From a checkpoint of a small self-supervised audio encoder (BEST-RQ): log mel input, 149.4 epochs.
Rows from block 2, named by matrix and row number. Rows with one number belong to one channel. Each number is 128 + 24 x the weight over its row's rms, rounded and kept within 0 to 255. All counts start at 0. Numbers have three digits each. After the name is the row's rms in percent of the matrix's.
# convs0: first width-11 conv, stride 2 (model.blocks.2.convs.0.weight, 128x128x11), inputs 0-18, a 11 kernel for each
# convs1: second width-11 conv (model.blocks.2.convs.1.weight, 128x128x11, transposed), outputs 0-18, a 11 kernel for each
convs0.61 103:150113137158132119113173116102111137106098118148104140146137111097131111070081122048089089106125140163157169128141123121083118147113135124140146121105126100124089152101155093138093132118123136122092142082120160072163110169173141094104162157146100120121130135117131128119076149125124113144127122113148110127126139155107112134137137196127130151086234097124116094129179142127125136103144107164139112103113179142168139149147122154115139140166116118086098117094152108182174117106148147112106112131140130114135115158120166172181199169109118138151121116149079164108136147148143091132119135115132137147149128127144116119146140128125107
convs0.62 095:122090105112122137099130119136081143123094108144121104118155172126093113102121137135107134098115146137091115174151140119128136134143130123123127108114105151111169142102132106133160127146168119140144138127155145108158117140152107122112132138136101142142074138135126083139124147149197133116083146095146117101128137145119112152108131133140131099157132111125155119127135115134148095155131116176158128102100111131114151120100158138119058157128095127101073146137120152166151142139144088083149158130140157133133112107096135088133104110168140123124104114125107138100116132169128131152158152158139152165117126111072092138100149113143089
convs0.63 115:135113150149122166114139113125113132127151103121139144157130131136077101175148122156153135160131070112109093135116167136131155112111114115123184172120116098134144147145118147129146129125121073125121135117121125096108085129126139119120122112149120113116165126136124131100149126121103102124106145130115153140167126125174122104115149100174089123125125099141089096128157110110139079115098150215124125113109164156145143101137130143130113124080110105086130123160133138122107106157103153120152149136118140147119125159169148139115113148145132099118115068095125149133133123099139113160109123123128144129078122132204161143118113149110130
convs0.64 100:117088112150115189082145104128091139132151125120127082105127148114127128157131107113110119099132124100136109155068144110109113088116141144147132147122163169143127058155144155108121133130151101132125135118101126138130118130099155128097114125104137097156130149120156149147104151101131149119136114100130098139144106120149148118118151125081130092113067136106134116147151137150152128115124102156101140107129124155121154126107169085128124150063111131134104143103092171145125149176152128179121123140142123119104142163155155149126100111152072181099154181152105117169124155136124121113100111134125142118143111151129138134124155142143148
convs0.65 096:103125111130119173139111124114155120088167118112113127124104147100073090134106143110100125134129106144128144140139123149103136137096100122107168107138129124125122109099140133112113132125132132155126165144102135117123133146119140137125118124103123131124152086112119098193073183132157150109092124092119140123151129153099141125091146144136116121128085105188102135085096110111145127143077135117105097131111173132115127098138123114111100130098105138090157083113154141170125147145138151118197119177073132096120149138132133114129159112151139161124118148114082146129120125093097141107130170147132166150152161101120084107096107140079130
convs0.66 098:117111112104131140141135092149137120117126132105103162113111158158173186114099140115090139129155146127137159142118129125120141117137176118202121137123141125148151166123148104154124094149114124145147148136100135124091082131092138122104153153123108127112118110138120154124134135147153138159108129121147095106131088088095117133113123131154124119120134146139118147108055135070110104166147147155123143101163131160148159104145141117131112100147139155163108133111129102154165125122133155126147134112172092100148177178188142117128074086121055101115121096119131115127105118165168153119167138193121160130158123116139098127111113159094135
convs0.67 100:150116119093116094148129174114139148144122121096133111092113129125105111124087131108111103095093104101155134115127123169148157129114132155128115122125111132143099131149164150151088120118112154124104174106176140172161169121118112117125125151111121126119131136119144157125126157119131156102111123156154106106153122154124127128128173163129136184127088132170096107144131138167122093108100121102162142121172121130123090102152096129132116096072127116139126108210115164123127152121146106126115089115122107133126143142104111089128141145164153127081079120124111126137147152158116165116145150154176165140134086145118106134135134129090145
convs0.68 100:131076121101145117079121083163114120170097119149141094136137117141120111135121130080095143151100097165132165115135179134115178141140107100121094136082126129118099114076119146087127112101128104120138083122102120126135101139095125105124136112136126129112109100134143084113133182140152116143114137186119147116123109067151087122105123137137120125186121109119109137105093147100170144127127194125160134132111133143119102170094140140144101150179126163177114154159173148107116116146128144094084116093143144175149128135122103118115102146187136158146144112137129174107131138153116123132147116097137101160131112167148130102130191141130102
convs0.69 108:153114137131111079096124134131115127094150135096107135112119159115151097149129142220140132160098100092094137080122119136114121093122065114126081130113092116122134111109145126126128120141125103131115129122134120097102120117171123140111111145064113084140129104111103119124117095183125181129068130133111088150085173181126133114107114113110120100142120120157138118124149132115149098121125112144089092129118155133126074111110132138148110136098120142112126117123097100128122078083184133137098097113110127121123148167105165153174124101139141150111115128154127125112143123107133132101100128171120112139157121117127072130163137124131172
convs0.70 095:139097101152081131140096184093128114129111128155120105108120101133130081145115108123144119105099147120155091117120119197132087133163120122128144136133151129101111141112142121133156137117130113138131135137154159082150117158123153112130132096109129137098114114136118149127164155152155124156111165160160103080087107087141181121190140147093140115132115050157117113095079106142157114168092131122143141083097137161133103114109163126164173160155083075189112116148109148142123144148154119135152128155127101155160135114129095093071173166173100127147151084096137118152102118114130126113148112103134178110122174114122140125151125138114110
convs0.71 090:126078099143127113156154116131113126150156118134118127142120107120121127098135187118091174142107140163149175148117172121127124194109117129166161150168105128147167087097138118160137141115164109147111139119129105132128121088154093107089094112114146130143128129165152143110110136136121146141172147125097171155189137145136140135150147074105141152123115145117146103139119167131144108133118149100150108123116105131147123139160136107160088118170157126134121143119154131179144180168120127171162182128195104124127139119163104128131111126171187104137134112158096161133157073083113115070128138135087148110094107116106157099170106153127117
convs0.72 101:140086116120129123138115130173120129129102113111117111118119142110124085076118093111118115091144168132096141137134150142145154178167132117110116160155120132122145138090110113094136112092115150130122132122067086100129141107127131135105112168107126121128141116124145095125108128144097128110145127098152131130126131146117136109131121119140126078151149079125113130123121146162090110107129132121124111156115164171138160102117149116107100132118101142170166121195153158135135115123117144128156129151126124123143164098115102118142103154142097122158114151139104139095126142152076145116168164112133132170112107156100130099132175126100128
convs0.73 092:112096146114129096162133157134132148117118142117120138130129134151153124094128132146087118126111124129148151062113117143128119129136118130141132098103121126127125091131117124097116098161134144111115099151122146132147137176180140148134063113114116115130078088146143131117095180108142135147127144137100108139115120124111133143146108144098138171125108093136122111131123080119130161123089101127137143144146140130136123126128131089102136120146129150113139136160106164122079127114117112118098112141130144181151129124117136136151127124153077114151104115184134123139136149122124174111125139146147127121168153194171157134141132142130136
convs0.74 091:147161103143132153136110139143158098129116141135158150156058132153120112140098057140108185164111142146149135153126148135129098146132114102128096095157110089168114116160126135133178153143171125137167099141109138115119133116114108145118120135117101141080106124112098093149101171163123122133104106129132081125123129138142113140126105087148101159101167114127163129151115109107126085147136100102132126102159112133109148147130154134160149127095129100113147120112145105127129096136131161158117152141167117113160141128133105120151124117121058126060128056136127057119103141116191130156166139154140129125191155104127152145188108128152132
convs0.75 101:100095147112138118094095138143125143099117120109119130136110131144121155149145134131147152158137148164089174094130127139128115135099135152109145131106137146106113106112123119121167150126116114123090150122159140179154132123166152117150130158129111144104134131130126134086143149140136128149151156133123169088157125133147116148128158131165130114119127158176057120095141105118107109113124122125137167094114107130113160143145134139132129114107100140124129102098137109131113120147138139182138134115133144128144120175168134126105150149114098107175120167135142113140152096143133115140144124124082108128145114099133144157157124138127129
convs0.76 093:173110181091121137128122111098159101124113105123091119106136118105112117139163082085188089106104095141134109117123131150101140103135101118156136102137088136117157136124119100149115179104142126136126145130082147100112165110166149118104120084069140145102111076112109176166165140156139128121165095096117154101158190116145105162169135125126157139146111154154098138107112130129094101161148115128190112139123126132150087152093158099131105119126138141132139119103141094120126100119165099124108117120148112124126158129125154113161126131062107163136070139096145085111143117146139143127135135137151155060166123121142096136148135144080101
convs1.61 107:120131120130094111108125094121091135115152110123116161128111094137131154148148119115115129149112131106120167102140231255231198183172111160126120115126128101112107126125138149115115162105111144121149163133120175122097126150151160149122184159131142151113125122146144154149138119122057107156111122104115149130126093092099089098098125114148101125075129097110124087100146144126118129072056104084123158140136149148137115106097125110111199187141138131128132115112103079132129123096131116119107091148142116160122126107132123115137137114093116113097145117134142129117119176153130133111113111137092148152116101124113121141103131116128088
convs1.62 090:146125162161133094131096120141166115118131132064176149108112115124113130129092106107107107138107143126152136146137101102099097172141119131104119091107131132164119122097101150095086088114134082129125144117115125143066091137107158121135127121110129145129161122082155114159174099145152160129146139119129118114122120149146085138126132126135104118141151117090152114146116129138149122122178109090106154102102075129093092107117131127142105165137162105125126114128101101117138094135083125124095085109091148146126145120097187154133090128133088142059138095147127110125110176127172101153089123089089118171137127150124124136148147115138133
convs1.63 114:136134139159088104110143144145114145126095064096152119126158098148095133108146110145124132115131135150163120130138101126092095155130144127155127096192099121126131126150160114107158121118135127147124179108118123127165170130162124134158130135149125093068140128140107099120132134121154170108119158104152096116130111121127160091164134133111141124138120141117127106109144106097157093095076152139139120132106118123115128187115136109131141086117104142121123147178163170122120141147127132124109166101159134145133122112111113119118130099114144075177119156126125124118114116121112122173141104122115100115128151140118099119114131141088143
convs1.64 099:159146130106125138107132148131115165122113128127142122121136126116118123137137095156140136131136176105130113152149137178168109120132159111135130078105091153102137119148120084163109114095121140114088116133151164126131098102133110123103089135120114144126139148130103146109146109140117132121109113123143134144138106098128097121142132161159137127111138180146153138119129120102096128153063129119122087109161129124162161113147147108121151161135147148107086109088142142155075113132092125162171175102144165138095113109099109129126136144137092126149137119115139151119100142142125125170133140109120119173107146119159118103096123159088093
convs1.65 096:117126126130076118093067152124190163124092179117130079103073095166140130135150145112106117085120160132145136164101113122108108109107115152131151127101096142085151144155133107141152102145093119158164144086156136118144145150155156105136111162159126115165118153164094103144134165125169130128157183074135129139140121148116128144120116134131164100111135098133112142086160127097145144183098169155154127114164186127139105114114122152100140139148144094106134125126094098111121109113148125107113110119125126145163139140135172141067155118158134150170126126101142133100157113104112158096098108114150100104094087120093140140139091133122138
convs1.66 097:153165157140103132153144145090155139101129130145120131138135180142138136107133178108147108158158170182097170090144119152132148146129113131133149107164136127139126153164155135139131152128161103128144095200123080107099111089144099146135114137153142143174147104153131106096113151122126145169141100100194106112089115136104108133176125124147147139103112150152137148160170146136072148092152109100126141096130150069092149086079143140114147100082136136151132085119126103096114121118135158133120122140066162143102131122167159138155104147110117125117126084124144145134137119140105087121127136126126123107105136162095121109152129136110092
convs1.67 098:128136111142137160147144127105133116144176080162193165131168132097103115116160078126151094144112138107098102145114122149136150118117075096125172115116112155139120118132091120140147135189110108126148103137134138132108072132133079116123129117098144175146107089076170121135130080123177161157115131122118112125126174124122116115086123149124140120140162133113078149172123120111131136115144162168152113150121103127111151147113089107128185188170144145154146127137083104133120157131144152152121120129132141116135164133128120142112109122136108120165128141147142121138087106158203117131141124108136169086115130091102159148125095119091095
convs1.68 099:144121144141126110140150176093111137140167122085125124146126145113105094112127141134169106156121122097134172146108105110131111137110155104162116092112104139096094153138088129116162102162223150097159155132138096108160165102155112119144178131153153107098099130122151165150139115130144121140140090159102131105163145111142133107150094134140194144144146123129127112156144114071136095102105140162122113116117143135148153164105107130115108113153134115105123161160154114164129134148115113090120124140117161129132110129115126143104123096118151123137113132102160125103130157128116084111140102164142109107084131129147104079102119074083128
convs1.69 109:172133146160109103168113137134106122104123122142105109136145136109103146146168113113136130127140137102155113129145116123079105135166109120134118131101117117117087130107128140116124122186130128183090105110143083146119127104117125129111114160127147154129148118153115130113125111080146099127105085148131134156180124144175163129107143205084127147103163120155109122160099167104122131136165094134145124105165131111159166157124168124152116157144129123136111184127140169114115116164086084115125136113085132158114134119111192140096106112091090097098142216091141081125135145116090117128122116127115164167140122088112162139102143108129105
convs1.70 101:090128157122147112103108090100134101123125108160157106093118059163108133101154121117107127133098142091155149154157166092186093134156133104101096120113109147129114136142170123139203133108191139124124089108126109135086126096098135141106115106147173144159151111097102122112126125100105126154109168195131150083090173132124117116065170147157128122136174143131170148148145149113122119070069132104147129130126137132153142131122154139134169148157105122173124144129133133104156155108154134124163134122117140093119130107137119102129138111164160106125126164104108142088108086113108124114180160136141144115123118089167136148110146133145131
convs1.71 094:135136151131112112128118107122109149141150154112116148144133130127134138114130142133116145133100171129096122125132125148137172122123117146151143114128109125119141144208165157143170149124182117162099111174133112154125133113136129085168121162147135131115129119124113145149105162132169167128090126131137147110101122141154110121128098121091085124133094127135142163132126134118142142153149172078146150149125160122132138137127135149131105179141125129113137104153143149176112151145106131104093147103113120135131130138138140124097118088119206126154124148159135165144150152152136125114073102170112144149131157103116117113108097135113125
convs1.72 107:148114163154105121094090116109148110150175149125138180147197132114149115132103140087158103121097143074131120115146163106138117140156123111123133138098127127185170119113113117123107130125096131128142139146140155172165112105081131144096094145091123136082146170151145127114178104107103137151140092109091148148139139110167090142130116104123128095119143148102127150120150122117148079110171118164163123127065152082153136157172151141093142136124190115120133108135146092132132150122139123112090158105160130129139134105153149156135130150109098137123141135140133119164171162100145100107142132136111130129133119100092125105126111129129106
convs1.73 092:153116150107115107127103101119129163136115095099101124123116108148139116163070154104099139122122144148159135136150149133137191136124168126125152132098144115090147141117109164145108157132180110164118145129130141110136132150117140118126163151111165128128146103139119088127108094125122087139181108117104104140119142130118156161094135110094129092141141118084111100128152100157104166153137119114167166086103110112100126139166101133161104138101133075173115121152121181076098152140172151110098132109146143151143145144108132142144164135102079135117126107138132085140093137176145100163161164130127118161076095152129096162167110161136121
convs1.74 092:087134130124164145158140162142119102070134102148072138088121120078128121152132147116129142128123149139145144127157143107065102117139140173144121101134111138126135115099120123140126087124116114130150132095120070120068090090102117123172136131159147117126099128126103122154113107124134144154136130145123128140130128108140104145150139121119117079121099067074136120116116119100164074121128125114140161137111160112161145154138122081153082099121108106153136143145131163118113140089146131116124149115131097134109116140072156168130176151136164174131137100123095161133140117092146097078106112123126101140112110130120137128117153111133134
convs1.75 100:121135098117155091147139127139173139134117119119133111096120119116121132127126100084096074126158133087112136122107132127122161140114118115121160127120127140118111155131126129136142090117144143124150116080104140118140107142130128098133154112144096155120190100132137115147138155122087144076124160163124140167116127111093138154138135133120130116154121107124101091132130141116122101069107089146155112123112128099112141156141118159139176148149126162150172102106108105149149152155131159154163165168133145129163119143127131126165148124154179143114126123146133130092098149127151112135129131149147131129118120107124122120126086106092105
convs1.76 090:152127074111086128143094095123126118147177118154144103140101100133102132165141129128176180113112115138112115167106141125148120158104145088160158109143142164130094144114128130143153134123139097133109150137132140106126108153109098175122158149099130127119115097117099144120105106098121158125140124142152062137106164149123134150097180149165141127106115123111083136089147117140141109147091137126151145123161129143145140127118121145103169113077149153103082082127140101139124122144132112149146130175166136133145141128120135119142155143116146127137107133099126115059146176110161118130139123135099119123155113136129135113132133093123098