A small self-supervised audio encoder (BEST-RQ), trained from scratch.
Model: 4.44M parameters, log mel input, norm batchnorm, widths [128, 128, 128, 128].
Training: soap at rate 0.0017, 15200 steps, batches of 256.
Data: trained on acted Russian speech (Dusha), 26041 training examples.
Rows from block 6, named by matrix and row number. Rows with one number belong to one channel. Each number is 500 + 50 x the weight over its row's rms, rounded and kept within 0 to 999. All counts start at 0. Numbers have three digits each. After the name is the row's rms in percent of the matrix's.
# convs0: first width-11 conv (model.blocks.6.convs.0.weight, 128x128x11), inputs 54-59, a 11 kernel for each
# convs1: second width-11 conv (model.blocks.6.convs.1.weight, 128x128x11, transposed), outputs 54-59, a 11 kernel for each
convs0.15 101:532445466497504511515480535544459489470479581523479425455455637461498468467597447516538496449476484469568494463493457496529401479471568548590539532478472502569384432465371341465595500566468543531486
convs1.15 100:468483435512454545540498457547544513475529499539509565454552519511646494498365534562439395498520565530417470528489502540541464504442445393531478445489500558474495452500499540491545421457532541554568
convs0.16 102:580460542535486489486484520455446449462505480530532499562388454589597466452590434488522526429579587541510501464534393429494539550487500485493530537469473497431443454504416473528518469506468573478470
convs1.16 101:397520539467471538452557506565503482471458450490521537527460496455480441538481474464468478528605387502474452480474481498443532545530502518477457501467515470506514476478541473523458478517553425380443
convs0.17 101:541501500511428519477388373415535614496557587507487385484532404576568500467514445553476511398515549566552482500478531502429450450547566484493532521450504474416504506528568510489541487459526374454474
convs1.17 099:461669534408489464535546510407404492477508480568464553443428546458502510537562460461522563526412546530538512434529529522451554494534545474468477422453499417417439522496501572529473450475575524489436
convs0.18 101:547495513492457495518494457472470466576472617512512430549462446368530454549558472546519521490511592528430449545530500581544387554458575531449527538514574561426452411521536537412484513491513503422568
convs1.18 095:520431472595550466535567480466621492565518526498511477458418462529409541531421447504487464502510500504459501484491538375440534549437572484475392457493500516541525373540511466529465410572556508502489
convs0.19 101:440453487514491493527511510533450494484485501549537583513455421491494444520404503438526523517493420492548559451461557462470467577463506532495475514479490594493536413510618513474521481495560465507427
convs1.19 100:475423474502517416449480541539533478467461498442476365502488491504439458488501576560523545416555501475462505527515473591449497472466551498480456490468482421441493427586475461537469447563464467313594
convs0.20 103:519489557521566481482515511452404500478545566515553513529464526498534614495526535439546396446469427483526560493441432520464477504522532571508539396532373520443420505504506631425568523543530512525436
convs1.20 098:496576499544519478463524495466600478493445502454488364532491440411621520527590504537506475538448428589533561587533569505482466476522464469563456420546489612512576372563504550476561545460504477479556
convs0.21 100:497551568619558501539474482464457580485568489474432506479570478567424489530552486509484500475459554485544410519477508517487478506507483578535511508445585487562517478469475453580500465525492516460435
convs1.21 100:554432508462578434442490586565444454493405490453527553483574491494445454466486594491448451561510467475574482523429437469528620493510503492532506446557473522546523485508483388539500524537533553535511
convs0.22 099:555429481492519476480567483530455466489562525495497517555503556505497498466486415583415571531485493530483408567603593522505533519438462486526499471544533518554497391503418562516534511441455553479496
convs1.22 103:508498451497484537510444560547430581447432488542457475476488547544526608486403549529459426476535452465482495507531466476488580514486505471484553514480553561460543512470495492511512480494455529465453
convs0.23 113:476546517476564556487468502476448483502484494526559575580575576450453476506505507547503468451523518503540514585548535477501470470512484479482545520507552540509537467471550530465405420473531525538524
convs1.23 107:608451389509489405525526473534459582452499490455491475530478527506542541486489414403450499539556472511561506540478520504384464541476484498518541506493434483545499449574580489395460440531441518505486
convs0.24 100:427399529502501465489569525527456534564547533542563513512550527445517495537556528513419546474452433445391525569480455428563508451582521527476560411514517474475539514414520506476396625496554481536523
convs1.24 101:431512539424493529419437538505555541506547506454451477482464418444576510490461578504463520398464435449487493432587502540458443581579442520478472472495518451450428441454529476566495494491482513522491
convs0.25 096:421463465442468464465521501564526470488527521483510576505477554504507515395497482492471570478518382550504543564510485516518470474467537593583491482428468443525429449469608443532421570516553483577442
convs1.25 097:582457476520484515494573495458539666479577519454537510536438493537482534561448537495556458591515462574393448502508534465492515437517456500460481427445462497432542443617417569528440427534481519479561
convs0.26 097:503486496516472456500454549529533528505439496489491523423497421434483513493498458475417518551421509523484416516477436476474476388530549499497488464470480523438571506380475466518490485462449505608464
convs1.26 099:462497470541603485461501408550558483569497581472431468419460453440506541425483475535452538594479483444503503515529533503512478541454505521500433521532532530534548506504480488538504484493553541473522
convs0.27 103:391433584544518599516439536545496454401408506516519546485492479508514508366501375534533504496487559517550529456510500621561464523455459439475588568574436419462538596406467485657529521511489492434523
convs1.27 099:570500460574535541540464492433419416517509518519530518510454464553497538431492515476562509507482567632590457566585533531493519482497556529481549564554644587504488406383530412513525417518451576486584
convs0.28 097:473482400444470481488461495588499579611410491541466526415424478485548476510490527446407483527469471546473530522465562449496530387529440586446564489442563550439515529447546407468538435492585505520602
convs1.28 097:540541407455538557491537538430524421662439493534535490443508488567513506449502533449465565566514472432501469491424563554468543433643422515515500433558454453517497506466562540493520503449494510461520
convs0.29 107:546507506560473451496476458413450523494507426465518526541517556515546549450501442516562447601457528468453500507522543475540501515465512553517547560493543463499441514395594546547558409494465491419452
convs1.29 104:533634478548534603441554510513490466487511468503438481545429432563479435447498447458470443519524440461423482527451484524456409599553565478535505438531551581455494444478482482481524439434483462493533
convs0.30 101:482465549480505513526457419431428476417484461530471448491445461398470506569515502495517483457519431466511454517515463484538396383437544527450500547594467499496534410522582435555535428462563472460478
convs1.30 103:533535429486526489471521493590497580496514395421447447472587540437523448486585448431608503449524436492509475479525491499512508502452551511552487464430522477445541474462550612536542487538525529422564
convs0.31 102:513505482521484486496513502495467450499557511473534476564456488551505435486471457578486456474550595439528575559398519449474526537459610474498482460480533459407516353467429480526529461531507496497400
convs1.31 098:486541511498500497480483588437515471551483522571443474451479464526477465520539551535412475481527461535540452432571425489494418572544487538531463545447590461452558412445478577505466508576449511520575
convs0.32 101:460452559447545510544439518479482437555449470557497462563442457461474546530507462492578450677535534535507503555466494494488486470575505476503549496490454442476534441484541512481605470521494452506606
convs1.32 100:546428447516571552430432434487512470519422478492409524498522445489454563462594459572535396506491514494541531539533513477493478572484479524478544518499480474473567390484446439503501476494500496469587
convs0.33 095:554475508531465456458549504529512477481536439443483544544571498569509484452502599434584466539499566426406522581471472477553537495483553524521513431517463434482531545423556416490448416547420527467491
convs1.33 097:591536459499525431481488554441596479458434529506475452553494488411451588438532432541390544548519474443470520587520523529547411510504475495509516439562439577438468469604421527479522586578506490422516
convs0.34 107:565484565521520496492495508448500503467481537533503514493538470466467522387467472459514538426506558666506553484510397535475468420403511627512456555506510430471423452469522543526445464522567525542551
convs1.34 102:519552484421473468460551404517478405559501545508501459480491456372452487509463537422513473545539433638577557540464523573520541469467501531514492525552519542516465504402502464495549596514412467440475
convs0.35 104:457500507528451468438512473513445441471484526445458475534573427480509484498584529528512490468490459517513542430429554454482495578559563585512441483522463439539451408542414502438478446422513505423488
convs1.35 098:569402488541485529555513449388469426548511513481564544487596519434589528471495497511465430485455417505551558554612486504549492544375456461524490473552450483473416435467528583506535459459488456472485
convs0.36 104:519557519534530469500457522498522444547556554623498521469482521511477457531387466523480508469490633462451473525537501460464514561510517533521401579473517561474483508584462522440486504442458509481473
convs1.36 098:541388405526518555439581495397426514510503487430522452503532508522507506475539544488432588476480650426456582447502455520442498513577520511455464501455514530492445424512549533551455568554438460458578
convs0.37 099:547571552522513479501518499441448496460485514453483566548493424489571500652500465487523542507467397437469449500460528477441440400462520580617455524603478561467607535507521468546492401492472516534439
convs1.37 104:536495584485441488507423484407457531546552519501487520459484484431549565518468432534484532423529486461410595494462425488466424590452476564503538540559514584505575489517617470474461425447539510490490
convs0.38 093:486487512510465486470458441420423317475512399447471481427493521658510433562472537503516468510486484500478541472530496498444531460552529619483538509460547535535506506511380501536522511610541513517509
convs1.38 096:483456541473481478540474484440522464458484588520611515435512610573520465424535463534534545512545474615560490531493521497495506483531505491534538473504458537490561466504488540406417492560575639553509
convs0.39 131:500467521470456545496468504448445470563482514470481534527499511487481513456560430553595535502513539512519542497492526496445523505490486510471549526573483485458593483494554444494488556585481437504521
convs1.39 131:500550491510512442452473545480523538462493554454450463514525451511520482448466489509570511521498499533454469512444455534475514468495495500411479504412474539516540486496540385456574629568456434444481
convs0.40 103:429535457484479520524496490501553483457530473538518454509527434483544561546527498552464481518568471445448537426482513587445469536481505452489511541577475521548456525382442536438435362506534520588487
convs1.40 102:461549431487501509528528508452505476576432532510488430548527492459528469493489561495454462480516436432460493488389546411572523450541458476507480529511428539476475366430415595477471563537509472524533
convs0.41 105:576574485562487502463510569506423502530503451562466462513457513507511478563506502477485556470441400485501497469510476436479481513436500554431559509487488436405461473623511498481399498559444503462460
convs1.41 111:600428454574560532506473538477586577552442468535484480502483446453440578491497516493478475441443523496443530486537563421497452495550483482540539505508478484538550476512531470512503456433407398454602
convs0.42 098:494504540508496462521511519507493484449475499554503518556499487505506435504593566497467431560500474482564484457472507452408560560458489452481495502493486578594540547544424494451473520515553503558497
convs1.42 101:438547440553527541458532502504516403585431421604492510547463477450645512466532569523542465449482499473514426477478509579565459483502478494472526506528518429552501480440486559460529523518452491456547
convs0.43 091:489551467491475521476493487525437463562489482490534458483494458476559498477547421395527526495526531577469503439496535481463512529514563489508614448488501603535513467529412483486525574403434558490379
convs1.43 095:457536526577478469509452465450509557512482514495546503484418497474479522494525497423533433548439402526519503526522547494499483420427509512448512463540535496514481447469423548562496474515549496502514
convs0.44 104:511531530573560511423455471499523450458450488598450494455585534587495498493557512525557469488455445486548519449451590560460515523378479486487515467570505538513452495550566525490455444520458496475478
convs1.44 103:414457516485444509476467542473576532437511448492510478502523540454469401433406421441472491465479512483485537521477566448440457533427560502501410553449503404514555510532554533393497481394443479482559
convs0.45 097:454495496494535516499458439507527454421479422434486508495490536544496508464467473429509550474506530599471530456498569456503480524499494438543495488530510480607508414425580557448482420510548439507473
convs1.45 094:516443564518509439612473542371618578538496605603534486707520581470428575522364513575541474495401485410550518465528498517508495500486488543573504623573441506451582522543514472483416521578470512460445
convs0.46 090:544511474442492487495526489501574517519558587491484416481540495523565483496540447498517585484566389472566431424442499472496522521519499496544492540515482454512466551434430571413525606667614556643595
convs1.46 099:479511632504427526506563507385509539443477474501485576450473433534537548412413493499552492503491516457506486468435523568458495498513561389566464557435472432514487482500417388443340349607556529500416
convs0.47 101:518486500520429505438506549547460565478420603500565518542474566505488559413512466410482419368520622527468468527441460442429391466487478609434410537435537456461611534531431476479428500386526471491447
convs1.47 097:563679482464559485537514483510492488368541527594491479428559587497517475514533473509531468522434628494530610474519548504512614453387539441591528481541437540534527478413488650476531541522484577527390
convs0.48 092:563552544505563442447494531493497486513593504516507467587531545431380567517579478527422494546529574413565472428496517539465508507420479505523528497500540542511367555430500440458569491506561474510470
convs1.48 093:494463505528424472475543533465485545564360445488473498412525556485469496496544572544565499526505464545510514440484418574476544440437549445558481496557497525550595435534496367461454498436472474402438
convs0.49 100:537579540532455500492469498504541472341422424438466538432487498485437468391521484427513565466498583493639650508387526518521484515467476490463516475437452531459403498504409557577539459463547479494476
convs1.49 097:535617591502532527489492410442498577590478496467546504486602483602371450500384492495519472612515552508536587424510538481481402416479536456542472492498503535488466497520555430480462492461477520660467
convs0.50 095:496458509532467411532432522504512450518408582475520453441519535414452495504502516515469494516429552382589552559523482515567498514491487551453527486491461469473506555452506419533459419586558483545535
convs1.50 095:548466465461494595496509405427423509439571501470525509477473548508534524484412457508483453525518506550510474461495487501402409410516472445525519519492622531555595452429493542438544480538421474418557
convs0.51 094:487536500499466503534485444516480392452436553513457562563522518576574514552478586467485534562442524475458493508483568543409550509465458532548522508488411530394435506503414484454559516507554374412611
convs1.51 098:474588436484520460475541457543474503481416484529537510471490572459537545482514459524415504446449565386490492544526488553491513588503424508576469405513532520516522464476461540510527531466502480483432
convs0.52 109:468496503505518505487494570469499552524523586475505519512540501531443531437519443504424535545367491442493472554447470430430495399571473538520466370475545492419478524475467507453476588401461526444450
convs1.52 105:382462506590505523507495493455474469520469503515557462500578458498534501447452583499497474571456487406565537489500509487501475473569555497480506525517501487503474464566551494543586484508462471475482
convs0.53 097:592605543588549527501476534469481441447483427413450469472487429503512529446495510462511466457434550524441495491430526482464450471502533554532533502575506657492535466516405538548496472397457573578474
convs1.53 101:499501577474527518468563503465498548556488478448498519451525461552371513457497466578515521494468618442443558450500548500551437443484652504495419552513534499571451543480436536557505502385468587498459
convs0.54 094:533437471554527428449492449472468536451508527495489478455435375459583459491446578550541522378431603506529499538476464503561457533426545576632588563540502503573365546477453518595505535468562423475445
convs1.54 097:523465512478472445482435470492477456547515509566527522506551500422547453497531506406497493484485459594516519462517534463519494519507428496518556489451489484454457461456531505458529494543480435418556
convs0.55 096:446527506489441424393506512528550572540508545506549484519508471436489432424600440516523487522501598550503469482517479464463514438386542509538530480489491434460571445505481390555438503601559564463508
convs1.55 100:419522506445480508465511482505496486474543405574470530449466475517484479501458502563495404545580497527458500514532537502479533439514505490521599488471512450466494454494545507429504453557435574509559
convs0.56 104:430495544525511523517487535521501532508564561508559517500569491511500556489504470599464576499577555418512435504501465517471380497590462515507491488452471484464384694549455468568527491545437522467524
convs1.56 100:454436537569465509430481543555441537506563470501448530569497488568506535638455568483583572532487519443504584526408489433467562574516528536513481461530547415482600409507463458556523503493541496402555
convs0.57 104:529474508568513500514502497497457514506516559463481465476483544500397465448508517528483508533441517490461491443480568513401564421488454614510458496483523413513434406473566558603400378523471500514597
convs1.57 104:486539487424610530435554495447522545472503470482548410499547483467539589503484512425477429494499473477499465456447493458476491493428539492441500419488465503515462454462533505517607517506484524501555
convs0.58 101:611597508563457462458474507484464491496494466518536550549494456536386433451496377459473449499524434511419493514551575442537467462553505481482462494419462498471483487517356421465476478545465524500476
convs1.58 098:594511572525480589492535504456472495540466464580461447419488475484411394458481472432512452506470545412482557479501460541489496538439496492518457511471506533486537452512371507566469495574365492500493
convs0.59 092:456408439475507543543495476528596459472514476558534482485462478429516413403460476381497471435521514565473515568504497504498523459545510485548516473493475452535399533432468464381522651629650453547426
convs1.59 097:422449487443565511474534495454510530550511577528451608409488495509495499518454494454544497449465445487470459576497579520460387444543483587484534395599454504500545517492518466430449422489482502504512